Rows from block 8 of a small image classifier, named by matrix and row number. Each number is 128 + 24 x the weight over its row's rms, rounded and kept within 0 to 255. All counts start at 0.
After each channel's rows are labels from the 100 images, of 14976, where the channel reaches its highest value: "strongest on" is what is common among them. Only what is clearly more common there than usual is listed. The data: microscope photos of single blood and bone marrow cells. In brackets: how many of the 100.
# r30: branch 2 reduce pointwise conv (model.blocks.8.r3.0.weight, 96x384x1x1), inputs 336-383

r30.28 [ 89  90 111 120 103 116 123 126 120 117 112 130 138 117 118 137 139 134 138 104 147 148 129 123 130 169 146 127 138 145 121 126 142 116 132 133 104 102 144 120 164 111 140 113 131 108 143 110]
strongest on: cell type: erythroblast (91)

r30.25 [ 69 121 111 110 138 136 153 125 129 140  86 124 131 118 139 123 102 125  99 116 128  98  90 131  82 119 134 136 130 116 135 137 121 139 146 141 115 138 134  96 104 166 102 133 126 145 114 153]
strongest on: cell type: erythroblast (90)

r30.7 [127 149 105 118 130 133 145 157 151 127 121 104 110  95 128 125 115 108 125 120  77 105 104 135 109 104 153 113  58 117 122 123 122 113 127  86 127 121 134 124 127 131 103 101 121 124  96 137]
strongest on: cell type: segmented neutrophil (95)

r30.27 [124 131 149 108 132 139 155 120 143 157 159 119 158 106 115 103 150 129 126 141 126 126 139 146  91 134 119  80 121 113 109 118 109 127 139  97 151 176 160  93 114 145 127 168 150 133  97 172]
strongest on: cell type: blast (25)

r30.59 [161 131  97 155 149 158 165 111 143 136 199 124 134 121 160 162  76 104 152 112  99 147 159 130 135 106 110  93 111 141 156 112 119 119 118 103 171 145 158 150  84 101 147 162 130 167 141 143]
strongest on: cell type: artefact (37)

r30.49 [167 103 158  90 108 104 120 114 109 133 154 134 123 122 139 144 108 103 117 155 163 173  90 112 140 110  98 120 125 111 135 127 152 107 123 123 146 122 114 132 143 143 116 146 105 163 159 117]
strongest on: cell type: eosinophil (99); smear: peripheral blood (75)

r30.56 [129 162 153 126 170 123 154 158 123 136 174 196 140 135 108 172 116 126 140 135 149 141 130 148 130 142 165 184 116 131 133 160 149 159 115 155 106  89  95 129 165 133 163 147 152 130 125  90]
strongest on: cell type: band neutrophil (57); smear: peripheral blood (55)

r30.86 [110 100  97  97  92 143  83 149 130 130 145 147 133  79 120  96  80 120 119 115 121 125 105 102 109 153  84 116 119 128 109 123 109 121 131 123 131 131 113 121  98 129 105 106 123 102 107 151]
strongest on: cell type: erythroblast (40)

r30.57 [157 186 153 157 131 107 204 136 117 161 212 145 136 131  97 136 118 151  74 146 104 140 141 106 153 107  86 128 129 138  74 127 140 145 110 166 147 135  98 145 139  85 137 120 122 132 149 116]
strongest on: cell type: plasma cell (49)

r30.4 [110 117 136 134 131 136 117 131 137 126 153  97 137 114 163 145 122 122 113 119 107  95 152 111 115 114 107 131 101 148 128 111 148 134 117 105 130 121 122 174 127 152 123  85 131  96 128  91]
strongest on: cell type: artefact (34)

r30.45 [124 101 144 133 102 136 159 185 145 158 109 176 102 112 117 124 141 125 114 105 116 114 123 146 113  97 104 127 135 111 101 107 130 148 118 128 151 138 141 125 163 168 119 120 101 126 126 125]
strongest on: cell type: erythroblast (96)

r30.83 [141 126  76 125  94 148 157 169 125 123 105 162 167 128 142 110 152 125 115 122 108 132  97 152 144 103 157 171 143 106 126 142 128 162 141 136  91 129 131 104 123  94 101  60 131 133 115  88]
strongest on: cell type: segmented neutrophil (51)

r30.65 [111 128 140 105 157 118 158  73 156 146 123 118 161 142 148 136 121 155 146 117 203 109 163 121 130 110 169  94 126 110 117 118 132 101 127 125 146  99 108  97 136 101 155 163 118 160 107  93]
strongest on: cell type: eosinophil (63)

r30.48 [125 188 143 111 150 160 136 135 115 119 144 111 123  83 113 121  91 101 130 118  86  96  95 155 130 114 188 118 124 110 114 116 124 112 118 134 128 131  94 138 110 113 105 138 138  87 107 103]
strongest on: cell type: lymphocyte (71)

r30.67 [122 109 133 126 117 136 148  83 137 133  68 134 167  96 147 155 106 147 122 125 154 145 161 159 133 110 173 116 110 130 124  83 135 123 133 134 113  98  96 118 136 125 161 155 168 134  72  62]
strongest on: cell type: blast (27)

r30.79 [ 95 137 170 128 125 152 124 148  88 119 112 147 130 118 119 146 109 136 165 140 138 137 140 125 113 141 136 146 115 144 151 135 126  92 112 108 125  83 118 120 137 196 136 138 139 141 145 123]
strongest on: cell type: eosinophil (99); smear: peripheral blood (75)

r30.68 [139 189 118 122 173 142 165 121 169 167 117 136 110 114 136 137  95 144 123 130  88  98 133 125  79 144 150 123 121 132 133 122  85 133 152 147 109 131 124  92  82 131 130 105 110 129 106 115]
strongest on: smear: peripheral blood (77); cell type: platelet (64)

r30.3 [124 146 122 150 136 148 157  75 132 158 155 147 147 134 133 135 128 108 144 124 117 134 113 122 100 130 135 121  85 120 129 134 144 130 128 108 140 151 157 134 106 122 146 148 119 154 149 137]
strongest on: cell type: erythroblast (59)

r30.47 [143 144 147 170 135 127 112 140 153 139 115 149 136 118 144 119 124 107  94 132 117 105 119 121 151  97 112 125 133 106 126 148 152 126 108 109 172 130 173 135 148 122 129 120 137 172 130 132]
strongest on: cell type: myelocyte (40)

r30.8 [138 151 126 127 112 147 117 160 156 129 118 119 141 165 104  89 154 149 100 134  69 154 120  89  98 124  83 109 139  92 118 123 144 123 131 118 145 177 172 128 137  97 114  73 107 131 153 170]
strongest on: cell type: monocyte (45); smear: peripheral blood (41)

r30.52 [ 98 136 137 117 165 105 151 126 110 140 199 132  97 124 136 150  68 128 129 109 101 135 164 100 146 134 123 147 139 133 111 115 116 129 130 126 147 109 105 139 124 135 147 137 134 131 136 119]
strongest on: cell type: plasma cell (57)

r30.70 [129 109 166 120 118 129 110 130 121 154 159 118  73 130 120 141 100 102  94 124 164  90 119 129 145 115 171 115 134 131 125 169 105 172  94 100 122  93  87 124 153 140 126 168 140 135 187 128]
strongest on: cell type: artefact (25)

r30.39 [145  84 116 158  88  96 127 109 132 118 106 105 135 119 160 102 106 131  96 157 170 132 135 123 165 154 104 154 182 134 135  79 138 160 117 136 146 132 131 100 131 131 106 164 136 171 131 116]
strongest on: cell type: eosinophil (98); smear: peripheral blood (97)

r30.51 [146 155 117 152 135 144 136 101 163 149 159 103 130 135 147 172 122 129 155 113 162 126 155 135 150 138  95 146 129 120 131 175 128 144 131 154 118 104 130 125 120  97 147 130 112 125 113  94]
strongest on: cell type: plasma cell (73)

r30.50 [124 111 116 117  93 161 152  91  99 118 104 129 137 118 110 126  96 107 144 139 138 160 138 113 115 123 119  72 146  88  64 107 131 144 126 168 153 144 140  88 112 170 123 147 123 170  94 122]
strongest on: cell type: proerythroblast (43); cell type: erythroblast (41)

r30.88 [105 164 185 110 164 105  89 189 114 106 135 165  97  93 114 106 102  87  98 141  77 128 126 126  68 103 138 107 114 139 141 117 187 103  97 110 123 126 144 168 174 119 131  93 118 117 179 124]
strongest on: cell type: blast (38); cell type: proerythroblast (34)

r30.85 [128 132 136 145 134 130 154 173 157 154  90 156 118 108 134 108 102 134  83 148 135 124 101  85 131 129  89 161 132 106  99 116 116 123 114 130 133 125 155 115 103  96 131 138 150 165 165 141]
strongest on: cell type: erythroblast (95); smear: peripheral blood (38)

r30.89 [112  81  81 108 123 151  95 134 138 113 135 168 136 131 124 134 130 166 151 112 103 105 137 166 117 134 141 135 112 121  83 143 114 131 139 113 125 128 114 137 138 139 127  97 124 110 105 144]
strongest on: cell type: segmented neutrophil (70)

r30.53 [116 116 116 134 102 132 106 130 105  90  84 105 140 145 126  97 185 147 107 128  80 161 136 114 122  90 155 122 125 108 111 119 155 125 143  98 155 160 136 161 162  76 121  96 140 129 132 142]
strongest on: cell type: promyelocyte (47)

r30.84 [144 150 147 109 104 140 173 131 129 126 115 137 131 144 107 143 134 155 141 144 147 134 170 139  97 117 150  67 135 118 124 141 149 138 134 131 163 133 128 121 176 132 159 150 132 134 108 122]
strongest on: cell type: erythroblast (56); cell type: plasma cell (27)

r30.35 [137 175 132 106 144 107 206 159 121 175 152 164  96  98 117 124  88  66 111 151 129 128 118 109 109 119 125  94 146 130 122 122 114 115 116 140 147 123 122 144 106 147 111 104  97 143  93 106]
strongest on: cell type: erythroblast (80)

r30.19 [123 160 143 116 161 117 156 141 112 130 141 122 117 134 109 126 132 121 129 108 118  96 150 102 131 132 155 114 104 124 123 141  97 145 125 124 103 130 124 137 116 138 111 130 131  97 112 115]
strongest on: cell type: erythroblast (87)

r30.69 [ 97 130 130 130 107 102 119 119 111 129 101 113  87 117 149 138  98 119  98  95 127  81 115 129 140 114 123 155  79 169 117 178 143 148 136 162 147 124 136 122 133  95 127 139 119 135 120 139]
strongest on: cell type: eosinophil (85); smear: peripheral blood (54)

r30.76 [160 136 105 132  94 138 101 112 138 138 136 148 148 111 131 122 114 103 129 124 135 127 140 105 115 149 124 131 101 104 105 156  84 106 129 123 151 144 126 112 129 122 141 147 107 134  77 116]
strongest on: cell type: band neutrophil (48); cell type: platelet (27)

r30.14 [165 135  90 129 139 156 151 142 150 128 120 157 114 135 122  95 198 158 151 141 115 166 145 123 139 133 133 109  95  85 117 117 119 161 158 124 116 148 137 114 123  66 131  68 133  91 103 122]
strongest on: cell type: monocyte (39)

r30.42 [175 110 101 139 153 111 143 118 157 137 133 101 123 151 137 151 150 150 159 104 144 111 121  80 117 137 106 123 127 138 138 119 115 133 117 162 168 127 140 143 112 130 154 127  76 140 130 126]
strongest on: smear: peripheral blood (85); cell type: platelet (78)

r30.61 [159 151 175 178 140 166 182 196 163 183 151 193 133 132 132 141  94 122 112 131 152 133 114 157 144 142 176 140 151 125 158 166  97 115  96 157 138 109 172 155 139 182 139 169 101 186 171 123]
strongest on: cell type: eosinophil (43)

r30.23 [153 133 203 122 132 126 166 114 112 175 137 124 133  96  96  98 123  99  95 126 191 106 118 113 139 108 159 127 140 123 151 121 125 145 118 109 142 133 108  94 144  95 113 196 133 180 117 133]
strongest on: cell type: eosinophil (97); smear: peripheral blood (77)

r30.32 [138 166 194 150 157 150 207 141 124 133 150 142  93  92 136 112 102 143  97 101 113  77  84 126 127  96 104 123 115 135 140 114 159 121 137 148 171 167 147 122 101 118 150 148 129 178 142 160]
strongest on: cell type: blast (31)

r30.60 [149 139 132  90 137 150 141 152 103 132 131 149 145 130 124 124 110 109 147 136 160 144 128  81 110 168 139 170 118 165 157 158 101 108 124 150 111 105 116  91 112 147 122 126 126 149 114 122]
strongest on: cell type: erythroblast (88)

r30.33 [156  94  88 167  85 131 171 126 143 143 159 141 105  95 151 112 122  86  79 132  80 136  95 122 120 126 132 110 108 114  91 124 124 131 112 134 164 151 160 137 177 100 149 108 132 131 139 160]
strongest on: cell type: promyelocyte (57)

r30.71 [ 89 108 123 115 148 152 142 173 130 155 112 201  88  99 106 120  96  81 109 117 103 134  72 107  90  94 121 106 115 146 109 104  89 111 118 104 120 109 112 118 159 136 129 117 114 148 133 141]
strongest on: smear: peripheral blood (74); cell type: platelet (72)

r30.74 [138 138 140 170  93 141 171 153 153 117 137 176 162 147 142 149 115 164 103 144 128 145 113 147  74 136 172 123 127 132 145 105 159 148 137 165 103 120 115 149 163 169 140 157 132 146 121 123]
strongest on: smear: peripheral blood (99); cell type: segmented neutrophil (97)

r30.81 [112 105 132 120 113 150 136 132 128 113 140 138 135 115 123 156 140 152 131 130 157 139 151 118 133 123 113  88 149 120 141 147 187 148 153 149 138 149 110 123 137 117 142 107 150 102 124 119]
strongest on: cell type: lymphocyte (78)

r30.11 [112 136 136 137 131 122 100 110 126 115 152 102 115 111 111 146 101  93 123 163 149 122 150 112 128 111 115  90 136 128 131 133 135 116 122 124 136 122 119 157 166 130 169 162 126 126 122 127]
strongest on: cell type: band neutrophil (46); cell type: promyelocyte (28)

r30.20 [ 88 137 123 130 136 152 162 140 155 152 121 167  91 106  92 132 132  95  96 129 126  97 122 117 140  88 110 137 125 116 119 128 124 176 117 110 137 140 119 109 148 124 142 100 137 133 108 120]
strongest on: cell type: lymphocyte (37)

r30.64 [121 116 113 106 111 117 157 126 117 142 121 143 127 111 131 109 107 117 123 137 134 119 117 127 110 131 109 108 173 106 106 130  81 112  99 114 121  83 123  98 138  97 141 147 128 132 108  83]
strongest on: cell type: lymphocyte (49); cell type: band neutrophil (25)

r30.63 [119 183  93 140 177 159 118 147 108 130 121 176 140 134 130 143 112 145 148 129 153 152 118 119 200 138 129 172 112 126 129 192 141 163 133 132 107 104 102 121 142 171  98  93  96  77  91 108]
strongest on: cell type: plasma cell (33)

r30.92 [140 105 101 125  80 119 113 121 120 136  63 129 134 108 139 118 113 134 121 103 114 134 128  75 113 128 113 175 114 144  91 130 142 124 131 129 115 106 113 101  93  98  81 129 126 147 131 112]
strongest on: cell type: artefact (69)

r30.21 [147 192 107 155 168 148 178 128 159 141 136 146 155 161 153 152 140 135 130 133 140 181 104  80 136 135 151 138 142 155 167 154 134 138 125 159 109 137 166 145 118 109 152 132  82 155 148 165]
strongest on: cell type: segmented neutrophil (100); smear: peripheral blood (99)

r30.1 [147 149 128 125 136 119  96 146 169 145 166  97 109 148 147 146 121 154 158 126 110 110 168 103 134 107 105 155 171 140 130 157 139 128 126  90 102 110  73 166 133 109 109  94 113 131 155  95]
strongest on: cell type: segmented neutrophil (57); cell type: artefact (26)

r30.22 [ 91 100 106 130 124 131 141 124 127 120 117 117 123 108 144 139  90 118 115 102 113 110 118 114 109 133 111 124 112 163 101 146 117 163 145 147 129 159 118 131 113 151 143 104 131 114  87 121]
strongest on: cell type: erythroblast (91)

r30.17 [158 185 141 146 151  89 144 111 171 150 174 128 135 113 132 119 103 150 113 108 120 110 149 147 111 136 161 149 136 128 129 123 137 105  87 136 112  94 110 140 132 108  90 126 132 108 126  96]
strongest on: cell type: segmented neutrophil (68)

r30.30 [147 124 138 143 121 105 164 126 138 140 102 144 119 135 123 115  83 115 140 165 140 150 118 139 140 124 132 128 148 169 118 150 127 145 116 153 128 118 104 142 137 131 148 124 108 126 124 110]
strongest on: cell type: promyelocyte (36); cell type: myelocyte (31)

r30.54 [129 123 147 157 107 190 142 163 198 140  99 136  84 147 128 147 139 135 121 128  98 160 157  97 154  85  74 110 126 116 112 123 114 133 147 111  94 101 117 127  86 107 118 135 115  93 148 127]
strongest on: cell type: artefact (39)

r30.34 [150 145  93 181 129 114 157 111 122 153 114 138 104 131 102 122 148 144 111 109  99  97 102 117 152 111 132 155 131 120 128 135 122 165  93 112 154 116 138 137 156 121 172 148 129 154 139 146]
strongest on: cell type: promyelocyte (25)

r30.37 [111 145 176 130 133  97 155  93 150 165 133  94 107 108 126 144 113 125 127 109 127 138 119 105 131 126 130 116 130 174 139 125 146 111 115 110 134 131 140 143 130 119 142 128 115 145 129 144]
strongest on: cell type: erythroblast (56)

r30.29 [126 109 156 147  87 128 144 143 135 123 106 111 135 123 145 112 117 114 135 130 153 140 136 164 105 129 140 116 165 139 112 124 148 144 164 143 135 140 135  86 125 159 112 113  91 134 105 133]
strongest on: cell type: segmented neutrophil (94)

r30.93 [128 118 116 176 130 161 155 140 126 167 126 192 169 125 164 147  98 145 134 132 116 125 135 115 175 153 108 146 135 126 113 145 138 138 120 153 108 124 121 148 110 152 133 149 112 173 147 114]
strongest on: smear: peripheral blood (41); cell type: erythroblast (39)

r30.55 [ 98 121 109 142 105 141 152 114 120 116 131 136 139 153 144 110 137 149 145 125 114 121 131 104 122 139 125 130 150 139 141 132 181 171 151 124  81 121 136 115 135 172 146 139 139 142 151 103]
strongest on: cell type: monocyte (35)

r30.2 [104 115  96  99 117  90 107 118  98 129 125 118 159 131 150 130 123 121 147 112 145 113 120  81  90 131 127 103  84 102 107 123 119 157 138 180 147 129 138 137 123 120 126 146 171 144 138 155]
strongest on: cell type: segmented neutrophil (69); smear: peripheral blood (57)

r30.24 [139 148 151 115 130 153 153 166 127 169 130 169 121 131 105 105 138 115  91 113 115 137 101 126 132 145 125  89 153 139 105  90 105 121 135 101 145 142 112 129 126 126 143 118 104 124 123 158]
strongest on: cell type: erythroblast (95)

r30.80 [149 136 177 168 121 140 125 135 109 154 147 162 139 137 133 137 146 171 132 132 123 135 132 133 142 125 104 101 155  91 136 122 117 142 136 142 156 123 134  96 125 130 148 140 145 134 136 110]
strongest on: smear: peripheral blood (80); cell type: lymphocyte (47)