Rows from block 7, named by matrix and row number. Rows with one number belong to one channel. Each number is 128 + 24 x the weight over its row's rms, rounded and kept within 0 to 255. All counts start at 0. After the name is the row's rms in percent of the matrix's.
# r30: branch 2 reduce pointwise conv (model.blocks.7.r3.0.weight, 96x192x1x1), inputs 0-191
# b30: branch 2 3x3 conv (model.blocks.7.b3.0.weight, 144x96x3x3, transposed), outputs 0-15, a 3x3 kernel for each
r30.57 127 [116 111 132 107 127  97 100 131 122 129 148 142 114  88 118  80  76 135 119 163 107 157 110 114 160 116  85 133  97 106  71 124 144 123 104 141 126 111 137 135 116 139 131 117 146 147 148 127  84 120 112 122 120 123 164 133 116 119 111 106 109 133 124 117 141 121  93 151 147 102  95 118  93 143 105 140 130 158 114  97 113 105 183 101 104 151  63 111 156 117 130 130 123 136 111 141 126 151 134 127 135 109 180 185 124 120 117  96 107 132  95 140  98  86 175 122 114  93 177 104  98 134 118  98 127  91  98 131 133 137 113 161 159 128 165 172 151 144 176 147 137 144 150 133 109 127 160 120 152 148 137 126 137 135 102 141 104 192 165 125 178 166  98 145 154 130 160 142 133 115 153 118 136 118 182 144 131 127 120 124 168 153 118 140 131 106 123 155 121 126 176 159]
b30.57 096 [133 122 136 158 138 116 144 123 109  99 118  93 131 132 150  99 119 128 170 135 143 142 107 115  82 105 133 124 148 176 126 141 118  99 137 128 170  99 104 130 101 111 135 123  88 139 161 134 128 127 113 105 169 176 130 134 123 163 105 102 142 121 134 132 169 160 117 121 118 121  95  87 113 124 151 110 122 136  95 121 134 127 105 100 140 136 144  98 160 133 171 129 115 164 130 126 135 114 129 106 100 104 125  75 119 116 112 111 115 105  97 114  92  83 132 144 146 121 132 112 139 117 109 130 139 147 140 148 154 141 146 135 125  97 114 129 124 154 101 119 132 110 130 107]
r30.58 099 [162 115 126 127 102 120 107 100 145 128 105 123 117  91 115 147 127 145  96 138 116 167  86 108 110 121 136 155 135  98 146 126 134 131 103 116 149  92 138 134 107 129 130 142 105 136 106 142 123 134 121 178 124 110 101 108 165 157 117 128 119 107 174 175 195 108 125 130 186 161 130 159 115 179 140 116 158 139 123 122 126 117 122 129 118 108 137 171 144 127 120 162 155 202 154 142 150 165 127 189 146 147 172 168 122 144 136 133 149 123 189  84  97 100  78 130 158 148 121 169 144 105 147 125 117 149 172 138 126 119 110 121 145 155 147  89 135 142 115 158 157 151 109 109 165 109 105 109  96 102 127 105 131 176 127 119 122 126 125 132 120 143 132  99 128  99 112 156 138 142 127 190 126 129 119 117 142 151 123 105 133 116 134 122 109 117  94 125 133 165 161 149]
b30.58 097 [115  92  99  74  87  85 103  94  97 134 152 108 136 104 150 127 108 105 173 144  82 163 100  80 176 113  75  95 142 158 104 170 120 113 135 111 173 129 131 131 101 100 135 107 122 115 119 176 141 122 134 198 127 145 133 104 121 142 137 116 135 166 153 215 172 154 179 139 148 152 121 122 153 148 139 115 149 116 110 130 130 144 115 161 136 144 126 137 134 139 198 146 157 198 119 178 165 154 173 109 127 103 138 125 126 138 145  74 113 139 101 145 130 104 149 114  99 100 119 121 116 125 105 133 140 138 128 136 135 137 112 102 147 126 114 101 109 128 120 137 113 128 101 109]
r30.59 099 [155  94 124 130 112 109 122 124 105 141 141  83 127 129 164 141 122  94 164 145 107 188 142 139 111 114 131 168 161 177 102 133 129  97 155 120 131 151 176 134 144 118 120 162 157 165 157 138 165 126 118 131  97 134 143 119 185 136 112 109 150 131 109 131 108 113 129 136 146 156 107 104 126  87 125  96 107 176 133 127 137 144 121 160 122  76 116 130 120 110 127 142 141 128 140 115 171 112 124 112 113  82 139 133 154 154 125 182 134 140 144 117 155 115 145 132 174 155 164 163 124 137 103 145 161 123 103 153  96  91 157  84 108  92 125 138 111 152 175 129 151 137  96 148 116 130 117 114 139 148 113 124 120 136 129 167  82 126  89 143 144 141 112 151 120 127 131 171 116  81 102 108 111 106  93 135 151  80  99 101 164 174 130 141 155 112 126 161 104 106  87 130]
b30.59 094 [113 134 147 126 117 146 137 122 124 125 132 109 159 141 149 155 112  95  88  96 102  79  93 111 103 112 121 154  94 107 124  80  70 112  93  95 149 145 114 149 147 126 160 176 162 103 115 124 118 133  94  97 114  96  66 100 104  71 110 118 126 148 137 139 167 162 134 153 136 105 119 147 105 124 130 136 130 133 121 143 158 118 126 190 111 146 140  78 121  81 140 140 128 171 114 107 129  91  74 156 118 112 178 166 164 137 150 149 189 144 154 134 129 149 138 152 159 162 136 132 168 150 161 172 183 174 142 136 133 105 122 125 101 144 153 131 123 129 119 108 140 120 146 163]
r30.60 093 [118 118 118 127 136 113 157 135 127 185 122 131 105 127 140 131 119 153 124 133  91 111 135 106 126 130 105 148 138 102 125 159 101 112 129 133 147 137 117 161 159 153 112 164 124 129 180 138 134 120 132 104 168 135  89 123 114 120 142 163 170 134 126 162 153  71 112  93 102 105 133 127 142 170 146  96  93 133  90 103 117 167 120 128  98 120 144 184 165 130 136 160 147 116 143 101 152 139 145 144 171 124 139 143 151 140  88  97 109 102 140  68 155 152 147 155 129 160 145 161 151 114 107 117 127 138 117 126 121 137 120 150 132 131  95 107 137 100 112 116 145 126 166 101 102 103 129 127 104  90 140 130 109 113 147 134 136  92 107 123 109 163 159  75 120 107 116 102 131 105 107 142  95 203 151 127 151 110  96 152 199 146 120 128 113 176 128 124  75 137 140 153]
b30.60 099 [110 130 147  87 127 138 109 127 129 139 108 124 118 106 118 114 128 133 108 133 105 141 123 110 136 121  75  82 143 127 120 153 135 117 139 129 189 150 119 174 166 153 104 149 128 129 110 107 143 109 112 138 137 160 160 116 141 149 129 153 172 144 141 128 133 127 120 128 106 130 101 108 114 145 159 101 104 112 132 126 114 120 144 133 167 123 153 167 127 157 210 153 106 148  80 112 141 100 135 100 147 112 130 143 106 131 116 106 121  93 106 102  91  96 132 107 111  93  87 110  94 106 144 109  91 170 133 115 135 140 127 124 157 131 106 133 107 143 168 114 122 170 173 130]
r30.61 091 [113 161 119 170 156  95 127 135 150 109 142 142 126 125 104 110 152 147  91  96 151 118 132 137 100 133 160 127 124 141 113 109 144 129 119 101 126 147  87  93 143 108  91  73 120 105 120 119 154 122 147 171 112 142 184 139 115 112 129 146 136 146 110 146 158 136 116 115 123 153 148 117 119 158 149 113 134  93 165 163 137 156 109 107 146 127 124 133 149 121 179 117 120 132 166  85 147 134 112 169 151 160 107 111 138 143 139 195 157 132  92 140 175 154  98 128 103 135 138  72 123 112 137  97 137  98 136  86  97 147 187 139 130 147 119 109  84 132 110 142 124 116 158 144 172 121 141 140 176 125 115 122 110 110 126 172 159  88 123 139 112 149 114 156 139 137 132  99 132 153 145  83 171 132 129 107 156 174 141 147 104 120 110 126  70 143 161 104 131 144 109 116]
b30.61 096 [130  97 118 125 133 102 138 147 106 127 127 159 109  79 100 125 109 120 118 122 132 114 127 145 127 144 163 111 108  96 141 173 111 127 138 119 118 147 102 133 155 101 114 120 154 133 146 146 114 139 142 188 145 137 111 102 122 116 112  88 126 127 131 140 104 123 144 133 116 134 132 114 135 108 103 104 108 108 133 118  97 134 139 109 103 126  80 146 126  84 146  76 161 147  75 154 192 124 143 110  94 153 146 124 111 174 141  94 114 115 125 123 118 102 166 140 120 120 124 115 155 143 147 152 144 131 102 103  84 111  89  79 119 139 112 109 113 101 113 128  90  82  91 104]
r30.62 088 [137 136 103 145 150 130 145 132 190 114 146  92 107 162 137 131 131 114 105 177 146 127 150 147 154 151 125 114 144 102 105 136 129 106 126 133 121 117 146 156 131 105 165 149 131 156 121 151 120 100 137 150 164  97 147 147 141  96 146 136  83  89 127 115 170 119 130 157 137 162 168 141 106 158 138 113 109 107 180 139 153 115 115 156 105  85 128  95  95 114 127  74 122  84 128  86  88  98 141 134 107  98 182 176 173 146 142 152 118 140 124 121 120 109 114 115 152  89 151 111 109 130 112 141 126 102 132 150 132 162 159 130 125  95 125 132 154 124 127 140 134 116 145 102 131 122 138 112 130 119 148  85 125 156 147 176 137 127 109 106 151 121 140 160  91  78  98 108 144 160 148 146 160 108 104 157  83 170 127 180 138 132 127 144 162 153  91 112 113 146  92 118]
b30.62 093 [163 145 146 164 114 132 173 111 127 119 125 103  99 113 121 101 122 116 132 119 140 127 115 134  93 117 109 131 164 142 126 138 113 163 151  98  98  94 123  84  95  99 122 136  85 121 131 143 116 106  82 156 109 141 128 138 150 123 159 112 116 115 105 134 115 148 128 104 115 127 152 100 113 139 139  91 129 115  83 116 111 137  94 114  99 111  66  90 116  81 117 105  91 112  96 164  87  77 114 106  80 109 163 131 105 150 127  90 164 171 137 164 146 117 170 149 125 127 156 170 115 117 136 108  90  96 101 109 101  90  78 107 104 120 110  77 113 131 148 131 118 140  97 123]
r30.63 098 [138 136  85  87 140 146 134  97 155 120  91 155 159 124 114 128  95  64 142 101 105 117 102  96 148 162 111 110 126 158 117 140 129 104  95  97  97 128  97 141 171 113 175 144 153 143 153  82 127 163 120 102 151 112 117 113 148 152 106 133  83 135 132 111 131 164 168 124 120 109 168 118  97 121 113 173 133 176  85 138 135 137 106 133 114 147  86 131 134 123 123 146 106  75 136 200 109 134 128 154 129 122 173 142 128 130 119 178 141 101 108 137 138 158 147 162 120 133 154 123 164 175 126 158 103 134 145 139 173 148 121 126 133 106 128 119 161 129 142 145 143 138 123 148  87 135 134 108 115 128 157  90 166 102 116 134 123 121 119 158 110  97 146 125 148 143 139 101 103 109 154 162 146 107 135 139 124 132 151 123  80 148 142 167 151 161 102 158 124 139 151 110]
b30.63 093 [148 143 171 149 164 174 194 176 132 104 133 111 106 159 129  99 118 124 141 138 125 129 141 133 118 135 118 122 133 164 116 154 163 118 153 145 111 106  93 123 124 110  95 117 121 141 100 138 131 124 120 101 135 140  97 124  98 157 175 140 155 145 152  82 141 123 110 171 142 131 175 167 163 162 177 132 114 127 104 109 101 107 116 117 101 109 101 114 128 160 112 126 141 137 118  94 122 117 112 159 118 124 106 116 121 116 113 141  73 112 128 104 123  88  94  92  89  87 171 179  75 180 143  59 116 126 113 138 124 101 130 138 120 136 114  93 115 133  97 134 152 107 148 141]
r30.64 101 [143 110 155 110 118 102 131 149 144 150 118  94 134 172 144 106 113 136 123 161 160  99  94 130 113 104 157 141 134 133 124 135 113 101 125 158 106 138 149 113 150  98 167  99 123 189 113 118 150 103  77 107 121  93 124 201 124 133 134 133 148 145 111 165 138 158 116 140 107 125 112 165 118 117 114 118 100 147 135 112 136  86 144 107 108  90 106  98  95 121 110 121 136 156 107 117  93 100  96 103 114 110 134 149 112 116 144 137 134 133 159 139 139 118 109 113 103 148 103 120 126 175 138 155  83 153  90 185 137 125 155 143 148 124  98 106 130 125 190 110 128 187 107 137 120 125  72 103 133 144 156 115 153 130 116 134 127 132 115 163 147  90 174 155 160 120 135 106 121 145 123 121 150 197 103 115 139 124 120 152 139 168  99 105 161 173 126 139 101 116 115 138]
b30.64 095 [104 115 160 108  85 108 111 107 132 153 122 100  76 127 106  74  81 102 101 108 142  94 142 177 106 126 153 138 132 137 171 130 110 180 159 143  89  84  99 142 101  83 131 121  93 152 144 118 108 105 115 122 108 105 135 160 161  95  94  98 131 100 120 133 157 175  93 121 127 120 127 112  79 119 134 103  75 116 157 170 150 158 121 142 169 120 117 129 108 114 110  78 125 106 112 156 142 105  98  77  99 137 121 149 110 106 119 126 154 125 131 121 110 118 146 109 125 134 116 169 127 121 115 123 115  81 123  96  97  99  97 129 138 127 142 110  70 116 174  67  72 170  87  81]
r30.65 090 [137 123 202 134 136 103 102 116 121 142 101 101 125 113 174 164 110  98 104 148  94 137 146 127 148 150 117 152  99  94 127 148 145 117 151 138 122 111 142 141 123 137  82 131 121 162 135 112 102 163 149 118 137 108  96 123 146 127 163 149 143 123 132  97 135 162 156 136 145 129 164  84 150 104  97 135 157 124 112 130 117 184  95 177 157 124 119 104 171 132 124  97 167 118  89 131 126 161 131 145 107 144 145 145 122 154 113 146  86 170 104 124 170 113 138 189 201  94 115 146 135 132 139 137 126 149 136 157 169 171 125 146 149 137 113 138 178 148 111 152 144 134 120 136 117 107 122 104 151 119 167 121 127 110 129 100  97 118 136 145 115 120 135 149 171 142 116 115 104 120 160 140 150 110 119 144 135 106  93  86  78 132 128 105  68 129 137 155 134 131 142 132]
b30.65 100 [104 155 149  90 109 157 121 124 148 139 169 142 116 137 146 142 128 123 114  97 122 102  85 115 122 125 128  83 111 106  81 101  98  97 104 119 159 117 104 119  86 130 124 140 157 109 124 144 134 149 114 137 158 116 110  97  91 144 128 137 175 197 147 131 145 104 132 166 122 148 125 136  87  82 104 122 128 150 122 134 152 119 117 141 129 137 140 120 122  98 140 139 154 174 124 129 132 115 104 149 153  92 141 133 135 150 163 142 107 107 108 130 130  95 121 128 132 112 111 123 129 134 160 123 133 146 140 128 122 117 108 120 112 122 136 119 107 130 106 151 170 141 186 145]
r30.66 104 [124 150  78 105 129 103 112 156  94 128 119 139 130 103 147 141  76 110 108  98  90 121 113 117 122 118  88 161 122 116 102  82 140 101  91 114  95 155 112 102 129 117 108 129 169 142 161 114 139 156 115 110 132  89 133 118 157 124 113 110 102 154 103 133 147 130 117 139 160 151 114 119 100 137 134 169 137 142 121 150 115 144 133 108 115 166 114 103 121 113 118 116 139 159 116 142 155 108 129 133 138 156 145 141 123 159 119 193 113 160 187 147 127 123 136 170 165 155 145 187 162 212 130 154 110 164 140 153 144 167 128 151 143  94 170 142 130 146 150 128 133 161 128 132 120 140 142 118 135 134 138 121 149  92 173 193 148 114 136 153 112 122 129 176 153 137 158 132 142 111 166 106 143 144 134 134 130 123 128 128 132 166 136 115 119 183  92 150 109 135 157 128]
b30.66 099 [143 146 155 123 147 138 130 146 142 114 136 115 133 121 147  74  96 125 150 167 161 113 151 154 103 144 163 154 122 138 111  95  97 125 112 125  66  88 123 107 113 134 132  98  96 159 146 142 121 126 141 108 144 157 135 161 136 149 130 112 141 112 128 124 152  77  85 156 122  97 146 144 145  94  76 120 100 113 136 130 135  82 123 125  77 118 121 119 121 144 101 103 128  99 104 104 118  98  89 133 149 137 116 124 139 116 112 105  82 103 124  98  94 115 171 162 126 120 162 119 163 186 155 152 168 184  69 116 121 139 144 126 158 130 119 107 156 178  93 123 139  98 111 103]